config.yaml
arch: "fnet"
win_length: 400
targets: ["voice"]
num_classes: 2
norm: "layernorm"
parallel_block: false
inner_norm: false
mixing: "cutmix"
nesterov: true
batch_size: 64
epochs: 53.1
lr_schedule: "wsd"
adamw_weight_decay_other_params: 0.01
Rows from block 4 of a small sound classifier, named by matrix and row number. Rows with one number belong to one neuron. Each number is 128 + 32 x the weight over its row's rms, rounded and kept within 0 to 255. All counts start at 0.
After each neuron's rows are labels from the 100 clips, of 14976, where the neuron reaches its highest value: "responds to" is what is common among them. Only what is clearly more common there than usual is listed. The data: short read English sentences (LibriTTS-R). In brackets: how many of the 100.
# fc1: MLP up (model.blocks.4.mlp.fc1.weight, 1920x320), inputs 214-319
# fc2: MLP down (model.blocks.4.mlp.fc2.weight, 320x1920, transposed), outputs 214-319

fc1.680 [130 112 112 100 154 108 168  95  95  56 125 175  93 178 123 189 164 137 173  97  84  87  83 103 100 129 122 113 114 171 125  97 141  88 157 121 157  58  88  83  77  76 110 121 161 107  78 139 142 118  88 142 152 122 143  81 104 122 146 216 122  72 117 152 142 130 152 114 162 156 191 100 106 143 101 121 125 127  77 141 132 103 148  85 158 109 184 151 104 112  85 199 129 142 133 118 130 135 109 153  80 153 123 137 113 111]
fc2.680 [170 114 146  90 150 171 156 125 143 110  80 169 190 118 146  71 114 169 160 125  80  89 128 132 155 128 132 103 106 178  60 100 109 111 153  87  73 161 124 134 153 140 137 153 100 132 130 169  97 103 164 136 103  73 176 126 119 176 119  62  71 139 163 168 129 148  69 101  88  81 132 109 148 132 165 118 117 157 146  78 118 176 113  59 122 178 111 145 108 168  73 124  88 152 194 165  99  90  88 153 160 100 120 148 148 140]
responds to: voice: male (100)

fc1.210 [185 160 168 139 200 173  97 152 141  57 146 121 154 123  94 125 176 128 135  71 126 154 104 131 109 176 125 174 114 110 127 153  61 137 132 115 137 144 144 128 132 143 131  88 151  99 137  89  86 104  97 114 158 145 102 114  89 168 166  82 212 133 127 110 103 167 131 121 123 146 104 171  93 127 102  68 150  93 130 114 152 109 127 130 148  88  85 116 114 170 145 119 146 165  89  70 102  72 132 156 128 169 167  93  87 143]
fc2.210 [103 168 122 117 122 142 160 136 144 155 151  93 116 126 131  87 153 144 128 135 111  84 144 152 119 146 145  70  92 147 107  98 156  81  90 170 116 107 109 134  73 147 108 119  94 110  72 150 146 141 142 125 118 159 142 105 127  91 108 151  83 115 104  87  97 126 187  74 119 133 140 105 116 190 135 133 140 176 152 148 103 112 121 139  68 115 154 160 161 135 140 156  87  70 127 158  82 145 225 162  84 121 120 155 183  82]
responds to: voice: male (79)

fc1.541 [160 108 157 104 137 100 123 150 118 123  92 156  95 165 102 147 125 145  91 132 167 105 134 141 174 119 129 150 146 156 142 106 131  89  66 157 135 136 124 125 145 107 118 162 148 145 132 161  95 167 126 126 110 114 158 123 163 133 150 203  81 137  79 151  90  93 255 140 189 180  93 202 165 121 165  77 120 102 146 160 164 140 124 196 119 132 127 109  82 137 101 131  67 118 149 104 159 118 106 101  58 124 104  84  80 151]
fc2.541 [119 150 131 134 143  74  90  60  52 154 181 101 126 135 139 136 103 103 109  89 183 197 118 148  44 117 149 149  86 132 147 117 129 126 139  91 114  98  76 144 122 143 202 103 146 121 142 101 151 146 131 154 140 182 115 118 147  91 145 149 145 136 117 164 123  64  98 143 129 145 161 151  61  81 122  82 148 148 100  73 131 148  79 157 166  72 151 128 115 166  73 133 152 157 100 147 118 114 111 116  91 137 123  95 196 162]
responds to: voice: female (99)

fc1.66 [159 118 114  87 199 127 147 134  69 119 129  76 137 106 131 117 131 134  65 142 107  78 131 126 114  87 121 162 104 105 132 128 134  99 162 137 167 141 133 124  81  59 111 170 138  84 135 127 146 142 107 146 113 126  91 132 166 127 149 145 137  44 135 173 120 103 139 134 199 128 134 186 153 159  95 151 105 111 120 135 127  90 179 120 102 137 180 138 170 118 109 153 129  81 200  89 139 124 149 132  86 202 170 123 142 114]
fc2.66 [159  70 109  90 142  83 112 126 118 119  99 132 180  66 172 202  95 156 168 115 180  72 117  92 150 110  74  87 121  90 196 130  88  65 177  83 153 185 165 140 108 105 152 135 141 135 163 156 136 119 134 129 120  75 199 145 120 179 121  96  90  85 141 122  88  88 142  89 154 122  81 177  92 135 133 126 120 146 151 170 166 136 135 126 121  81 139 133  60 132 143 101 150 162 111 169 106 149 145 134 101 148 138  78 135 140]
responds to: voice: male (99)

fc1.565 [ 97 115  88  85 140 145 106 155 113  60 100 131 136 125  65 102 158 124  46 211 135 134 143 101 148 119 129 141 126  92 160 119 116 171  79 137 141 154 101 163 112 129 161 200 136  16 130 117 170 161 143 144 115 123 146 136 168  87 128 128  60 174  62 162 140 137 108  94 114 173 156  88  95 182 142 108 170 113 148 166 125 111 163 129  95 115  96  96 110 182 134 101 138 139 173 128 138 121 191 121 180 141 118  72 146 137]
fc2.565 [195 142  64  93 166 186 118 100  65 191 108 152 125 122 107 135  48  59 117 155 112 133  92 136 152 146 179 146 157 122 164 124 128 119 121 167 121 131  92 136 131 172 156 102 147 171 122 132 158 115 162 169 148 137 128 153 100 119 158 131 153  94  87 112 126  97 174 101 106 136 131  83 130 137 134 111 114 155 124 147  94 130 130 107 114 123 118 145 115  86 135  94 225 176 133 127 175  93 169 101 151  12 163 103  94 157]
responds to: voice: male (100)

fc1.391 [126 115 140 143 146 110  64 103 145 148 155 168 118 101  95 129 183 147  92 151 215 111  96 176 122 128 104 194 114 118 154  92 138 147  94 107 128 179 153  92 143 113 175 131 132 137  44  92  92 118 140 107 127  65 174  95 176 148 177 133  63 135  97 164 115 106  59 129 109 151 132  99 134 171 145 119 107 139  89 145  98 102  60 110  67 135 149 129  76 180 123  94 178 142 131 101  88 109 108  45 132 128 182 171 123 102]
fc2.391 [109 142 108 133 208 118 129  67 122 130 121 150 120 136 107 156 159 128 115  40 184 133 144 125 143 106 133 149 109 148 115 101 155  87 138 126 100 140 133 152  88 138 118 110 154 105 107  98 143  98 106 108  75 152  70 131 145 140 108 172 137 140  81 129 142 153 159 157 174  87 188 135 121  45 105 110 111 116 148 143 122 202  95 119 114 163 148 145 153 181 155 144 132 128  39 136 140 160 124  89 111 133  93  83  75 169]
responds to: voice: male (76); the word "of" (26)

fc1.96 [137 126 153 127  86  55 125 159 127  86  65 127 150 144 141  51 160 102 143 109 101 138 141 136  84 118 139 185 106 122  79 124 183 116  96 121 175 118 129 171 149 134  96  98 145  58 105 177 159 124 106 158 111 137 129 155  75 113  83 140 127 140 191 134  91 157 150 128 143 142  85 151 166 130 138 105 115 134  86 128 111 132 115 108  88 151 177 177  66 137   0 124 170 125 144 111 105 141  94 178 145  78 133 170 121 134]
fc2.96 [ 94 140 110  94 153 174 101 142 150 132 119  99 117  75 104 141 166 115  93 129  90 103 123 113 102 152 129 168 119 143 133 123 124 156 118 176 128 143 149 174 126 129 159 123 137 143 111 120  87 126 125 110 178 163 123 104 172 126 148 132 146 112 108 149 160 135  71  81 172  72 137  57 139 211 114 156 193 135  98  96 144 168  85 174 182 175 175 160  88 191 130 106 167 176 124 173 116 140 148 127 104  54  95 144 106  70]
responds to: voice: male (100)

fc1.496 [148 138  78 108 179 135 130 196 137 103 182 195 125  85 192 134 124 137 197 113 108 151 129 113 120  87 136  88 109  87 146 160 173 118 149 103 160 127 152  79  83 132 117 131 171 132  93 108 143 111  82 132 119  97 171 103  92 109 155 185 121 103 147 106 142 133 136 108  90 154 152  98 146 136 146 110 121 127 179 165 150 169 141  92 162  88 136 125 124 118 123 190 107 130 104 130 125 144  88 125 115  90 122 151 123  90]
fc2.496 [125 149 100 123 114 123 110 140 159 167 102 117 207 142  92 119 143 161 136 120 133 107  91 154 162 151 149 188  99 120  53 111 173 106 192 140 115 167 103 164 107 130 130 130  82 110 149 121 123 142 106 104 126 194  75  89 230 127 162 123 196 153 160 145 133  88 132 177  86 173  84 150 154 129 101 142 112 142 115 123 108 115 146  84  89 171 130 164 103 156  88 151  89 227 185 157 168 192 115 166 110 161 141 114 121 190]
responds to: voice: male (82)

fc1.61 [166  97 173  75 159 128 158 147 106 141 182  89 142 115 156 184 169 129 136 161 167  63  84 223 156 172 146 151 157 125  96 139 110 109  69 131 106 152 139 163  71 139 211 178  95 113  61 112 118 156  95 153 113 144 108 167 134 113 138 114 135 159 149  89 129 100 145 133  87 129 160 126 135 172  60 124  63 173 105  96  72 101 124 130 102  67 148 110 129 154  54 164 143 100 102 104 145 149 136  76 105 126 173 118 163 132]
fc2.61 [ 88 199 165 133 111  74 141 101 164 140 107  73 117 119 109 142 105  76 109  86 131 125 200  94  93 111  95 117 158 154 110  80 141 117 189 163 116 177  80 133 153 161 117  98 152  97 123  89 153 120 104 109 102 156 110 120 143 135 106 118 148 142 119 226 141 113 119 115 176  78 136 125 128 130  81 131 166 120 115 237 143 159 138 174 126 115  75 124  81 125 122 113 159  66 142  91 102 135 176 153 163 142 119 114 114 151]
responds to: voice: male (96)

fc1.82 [112 123 145 147 185 191 157 192  84  60 124 111 136 138 125 136  97 132 105 124 161  74 175 137 148  80  44  93 166 109  99 117 103 166 126 128 129 182 177 163  88 131  94 157 168 156 106 106 206 134 110 190 150 165 149 156 119 147 127 173 149 122 119  95 100 109 215 179 155  84 133 156 143  65 106 109 129  88  49 112 113 144 107  87 142  90 168 105 136 113 120 118 128  74 135 111 123 160 128 202  88 109 153  87 161 164]
fc2.82 [129 154 112 104 142 145 146 148  91 155 118 113 145 128 162 144 131 107  99 123  99 149 100 127 128 124 110 128 148 134 118 125 133 136  83  89 157 123 154 122 124  92 103 154 145 135 195  71 140  60 136 118  81  88 156 111  98  74 149 123 107 128 161 111  98 112  97 163 169 109 126 178 137  99 124 185 133 130 148 121  53 109 131 148 190 122  71  97 162 136 154 158 104 179 154 111 139  86 118 119 135 116 169 109 124 131]
responds to: voice: male (99)

fc1.13 [161 172 159  80 171 160  88 138 114 102 151 139 114 141  91 106 107 165 131 132 160 107 133 201 111 127 165  89  79 138 125 117 153 179  93 104 125 118 184 163  76 127 130 138 146 124 152 128 121 172 109 139 191 155 138 114 146  81 120 173 177 138 135 142 141 154 114 135 107 136  94 170 167 108 113 132  93  58  91  60 156 126 157 198  84 157 186 148 157 109  73 108  81 113 176 133 103 125 155 165 189 129 131 150 124 101]
fc2.13 [122 139 102 196  87 137 116 110 142 176 157 129 131  88 119 122 147 155 118  88 127 125 103 199 126 129 125 114 117 118 113  51 125 148 132  98 203 121 114 133 107  85 150 145 107  94 109  96 180 142 172 158 136 129  91  88 171 138 111 128 136 160 160 168 131 117 125 105 121 112 124  88  97  79  34  87 141 168 151 201 100  86 135 109 154 150 112 115 108 191 190 156 138  74 110 172 128 137 134  98  74 122 114 167 120 145]
responds to: voice: male (79)

fc1.144 [157 139 105 135 100 158 123 150 123 108  87  67 129  27 134 138 123 151 115 133 143 173 119 147 100 125  96 118 113 143 223 137 125 142 120 129 153  82 112 188 154  22  77 132 149 194 119 109  81  93 103 134 133 166 127 133 143  72 143 122  74 145 135 126 104 146 190 191  77 175 134 128 183 107 131 144 178 110 168 162  88 119 164 125 132 129 123 106 141 111 141 107 164 117 104 178 115 106 124 103 177 126 167 157 183 134]
fc2.144 [183 157 139 194 108 132 101  59 115 141 128 125 138 161 184 143 132 110 111 161 142  96 218 136 130 160 133 128 150 128  60 149  94 115 133 125 122 143 119  88  47  89 129 190 164 158 135 118 130 130 147 159 125 141  58 127 120  97 128 105 138  94 127 171 142 130 153 127 172 170  85 165 139 150 166 105 119 109  92 101 146 180 130 107 148 144 131  94 106 162 124  81 154 129 121 152 115 162 102 203 138 144 145 112  88 121]
responds to: voice: male (85)

fc1.635 [146 167 144 157 136  70 184 142 150  56 143 123 139 160 105 143  59 111 116 134  80 165 103 139 104 164 120  77 109  96  71 149  76 152 126  99 136 141  73 115 100 130 145 159 123 117 176 144  94  57  81 119 116 156 123 114 113  87 195  64 124 138 158 124  89 108 214 100 124 116 190 136  76 141 131 116 158  90 155  72 160 141 147  98 143  84 157 150 156 156 154  81 149 110  76 142 165  97 179 100 175 135  83 118 118  96]
fc2.635 [154  93 198 124 167  89  75 116  98 154 134 150 174 145 171 109 144  95 107 161 112  99 182 188  78 155 142 116 159  93 120 163 164 159 133 141 124 151 101 125 111 134 115 152 150 103 126 125  28  97  98 105 174 162  83 152 179 126 144 174  85 135 128 104  81 133 119 148 155  76 130  66 163 159 117  99 141 139 101  93  92  94 137 172 189 178 118  99  85 140 120  87 108 191 146 155  70 120 128 145 170 119 147  86 146 176]
responds to: voice: male (100)

fc1.14 [159  89 172 122  99 140 131 188 164 145 123 132  96 144 126 135 126 128 148 112 216  70 156 131 148 144  77 164  91  69 122  93 101 147 145 109 135  83 128 182 177 155 133 153 132 121  78 120 169 158  90 112 132  68 143 133 149 161 141  70 135 117 159 156 136 132  81 119  93  83 112 144 130 101  69 197  86 135 137 150 106 169 141 146 140 165 158 122 138  88  83 137 121 116 142 154 111 137 121 173 174 139 151 165  57  93]
fc2.14 [148 154 170 201 167  63 189 146 168 126 130 126  86 143  73 173 188 154 137 135  97 211 159  84  80 167 121  84 164  99 118 138 157  89 113 183 109 192 121  90 108 117 136  92 164 157  87  89  86  93 162 172 116  97 156 145  97 137 107 104 112 144 137 110 146 118 149 131 169 138 178 152 104 145 141 114 131 105  87 120 122  81 134 142 166 182 115 114 174 101 128 143 134 145 163  96 130 200 161 164 125 117  99  96 159 109]
responds to: voice: male (93)

fc1.426 [109 146 100 138  95 116 167 128 100 116 131 124 136 168 127 176 163 148 135 138  81 121 109 141 105 108 117 153 118 122 144 118 148 132 131 124 174 134 129  74 141 148 142 167 124 122 117 157  72 152 108 118 109 188  77 151 106 107 111 179 107  52 149  55 120  80 109 148 107 176 129 112 154 173 146 139 228 167 141 134  88 120 166  62 110 111 114  89 119 165 156 139 119 159 167 163  95 142 106 137 106 143 124  88 116  82]
fc2.426 [167 130 193  87 193 159 127 138 117 127 130  93  59  77 167 121 129 104  95 104 142  81 124 179 128 163 106 105 187  96 118 123  67 127  85 109 101 150 107 141 138 121 116 119 161 140 172 147 106 127 124 142  85 113 132 135  88  91 133 146 138 139 139 146  92 155  95 153 124 105 116 142 106 142  84 129  47 159  85 127 115 202 113 165 118 102 155  58  76  97 115 165 163 124 105 159 143 135  90 116 105 120  50 146  43 152]
responds to: voice: female (94)

fc1.527 [141 139  91 129 135 199  99 132 121 120 126 140 170 112 131 119 225 119 136 158 114 177 152  81 127 166 137 142 102 147 157 128 163 137  73 171 214  77 112 103 155 210  79 160 113 108 130  95 113 126  96 121 163 144 150 146 125 140 146 122 144 168 122 132  98 142 116 114 182 153 113 148  82 117 145 114  86  45 126 131  85 166 179  92 148 119 110  78 103 139 117  87 137 187 115 110 138 126 178 141 121  95 179 149 136 105]
fc2.527 [177 167 133 182 155  80  34 111 128 168 144 123 102 161  94 139  75  84 146 135 143 145 119 134 147  89 152 101 101 168 133 126 126 149 110 131 112  40 155 119 142 108  76 162 142 168 151 166 154  70  86 163 206 158 136 153 134 112  80 168 105 128 147  92 168 141 108 115 139 129 152  88 127 103 191  97 108 137 178 168 124 127 146 114 153  91 116 193  97 144 128 112 135  93 171 115 155 136 121  99  89 126 125  98 151 121]
responds to: voice: male (100)

fc1.215 [171 109 150 146 126 136 118  92 148 121 156 189  78 117 162  86 117 139 150  73 159 152 148  64 155 130 123  76 157 118  95 139 107 174 106 132 151 119  97  82 124 118 151 125  95 150 200 128 127 109 105 160 104 126  98 125 149 128  64 113 155 157 145  83  87 104 150 141 145  72 153  92  76  67 161  97 148  98  49 115 167 149 141 121 175  70 142  79 114 139 148 129 128 160 130 139  71 186 150 130 223 146 156 129 169 159]
fc2.215 [181 125  76 117 111 107 124 118 140 191  58 187 136 106 156 168 160 175  67  87  92 162 148 125  87  91  85 137  81 105 110 175 141  91 110  66  42 121 148 207 156  71  94 133 141  82 186 138 142 102 115 128 125 177 114 151 147 107 128  99 119 105  89 118 136 107  91 154 105 114 110 137 125  81  97 108  71 116 155 120 101 155 123 168 143 143 123 167 127 138 175 134 140 183 167 150 158 172 127  97 126 189  73 153 109 158]
responds to: voice: male (95)

fc1.605 [ 88 158 161 139  88 152 136  94 148  82 105 181 154  45  76 164 136 133 111  83  89  99  94 107 150 116 190 146 130 118 122 119 205  86 118 137 169 131 173 120 114 140 197 120 115 111  63  81 173 137  87 123 169  98  99 130  97 150 141 127 183 145 160 184 143 125 180  93 161  96 124 191 103 115 138 149 146 100  69 116 129 137  49 193 198 169 158 104 100 155  49 134 147 137  75 121 130 116 151 143 133 131 159 114 177 152]
fc2.605 [109 124 111 166 136 101 112 186 132 121 132 104  84 160 119 133  69 131 180 123 146 103 171  87 144 189 191 112  97 135 121 141  98 109  76 121 146 117 101 136 149  91 144 103 151 149 153  79  86 140  47 114 174 139 103  97 142 134 155 140  99 116 144 128 137 150 158 150 104 129  88  78 148  98 101 103 168 143 189 149 153 154 132 185  93 140 182 133 165 136 100  96 156 162 150 167 139 171 101 145 134 110 117 118 168 144]
responds to: voice: male (99)

fc1.361 [159 168 159 104 145 120 154 141 135 137  74 161 128 122 179  98 146 157 159  78 195 117 121 155  42 100 128 172 123 138  75  46 121 164 158 103 113 148 140 109 174 159 120 128 154 111  80 133 135 145  63 104 147 101 115 140 140  98 181 122 129 124 149 116 119 137 112 135  96  73 150 162 109 140 140  70 175  83 148 177 118 140  94 148 167  81 150 120 167 193 179 134  77 151 142 125 125 116 148 109 183 123 117 118 105  85]
fc2.361 [124 122 179 169  64 160 156 151 130  93 105 108 120 161 117 156 115  64 127 119  90 118 138 105 160 144 125 123 139  97 106 197 100 152 151 174 114 127 143  73 125 136 168  95 125 149  73 169  84 133  94 169 227 159 102  67 149 121 151  97  98 124  83 111 170 123  77 193 181 126 159 130 127 142 118 118 141 138 176 140 138  98 150 111 153  63 117 175 111 136  99 135 131 160 147 132 174  84  70  86 115 131 200 169  80  98]
responds to: voice: female (100)

fc1.130 [111 134 113 138 173 169  93 172  61 113  93 125 107  96 111 157 111 123 182 119 125  85 154 190 111  55  94 145 116  99 143 123 122 128 100 165  69 201 137  80 146 131 127 116 149 167 122 103 132 119 123 125 111 146 141 176  99 116 173 145 134  78 122 126 105 118  98 122 135 118 121 166  79 161 145 181 131 142  73 153 112 147  95  94 166 169 124  95  88 120 161 101  91 125 138  92 148 125 148 168 120  99 126 133 121 214]
fc2.130 [138 187  97 160  64 143 173 162 119 138 138  86 113  91 122 185 133 171 101 100  89  63 121 104 110 134 162 159  81  86  88 113 124 110 136 103 123 149 119  99 110 116 127 162 164  84 159  99 135 150 108  43  62 139 142 142 114 128 160  90 114 132 128  82 166 129  91  93 130 127  99 133 165 123  84 117  91 126 104 133 150 194 109 105 205 112 119 136 191 135 112 137 137  93 104 155 156 136 128 149 135  38  95 109 113 111]
responds to: voice: male (100)

fc1.394 [134 134  89  87 153 118 152 157 142 161  75 169 152  80 179 112 161 107 115 151 149 152 102 127 190 103 106 133 156 141  91 103 168 147 100 123 204 105  77 120 169 162 116  88 130 107 170  67 159 146 103  63  97 110 127  73 127 125 154 126 128 107 141  90 151 125 170 126 176 161  93 126 172 137 180 123 180 112 166 116 136 151 127  90 185 137 128  86 110 151 143 128 125 137 102 103 138 102 103 137 165 169 102 128 125  78]
fc2.394 [123  96 108  78 152 154 105 150 155 140 145  60 135 179 169  86 169 142 143 132 199 185 157  44 108  99 144 104 110 116 160 175  91 175 115 131 206 159 123 152 118 111 132 169 150 133 130  99 131 121 168 167 109 121 106 111  22 157 128 101 146 115 136 163 107  99 160 176 129  95 140 181 195 127 146 132 168  61 107 183  76 131 128 112  96 147 119  94 122 194 178 150 103 129 113 108 105 101 103  98 188  94 157  93  85  87]
responds to: voice: male (100)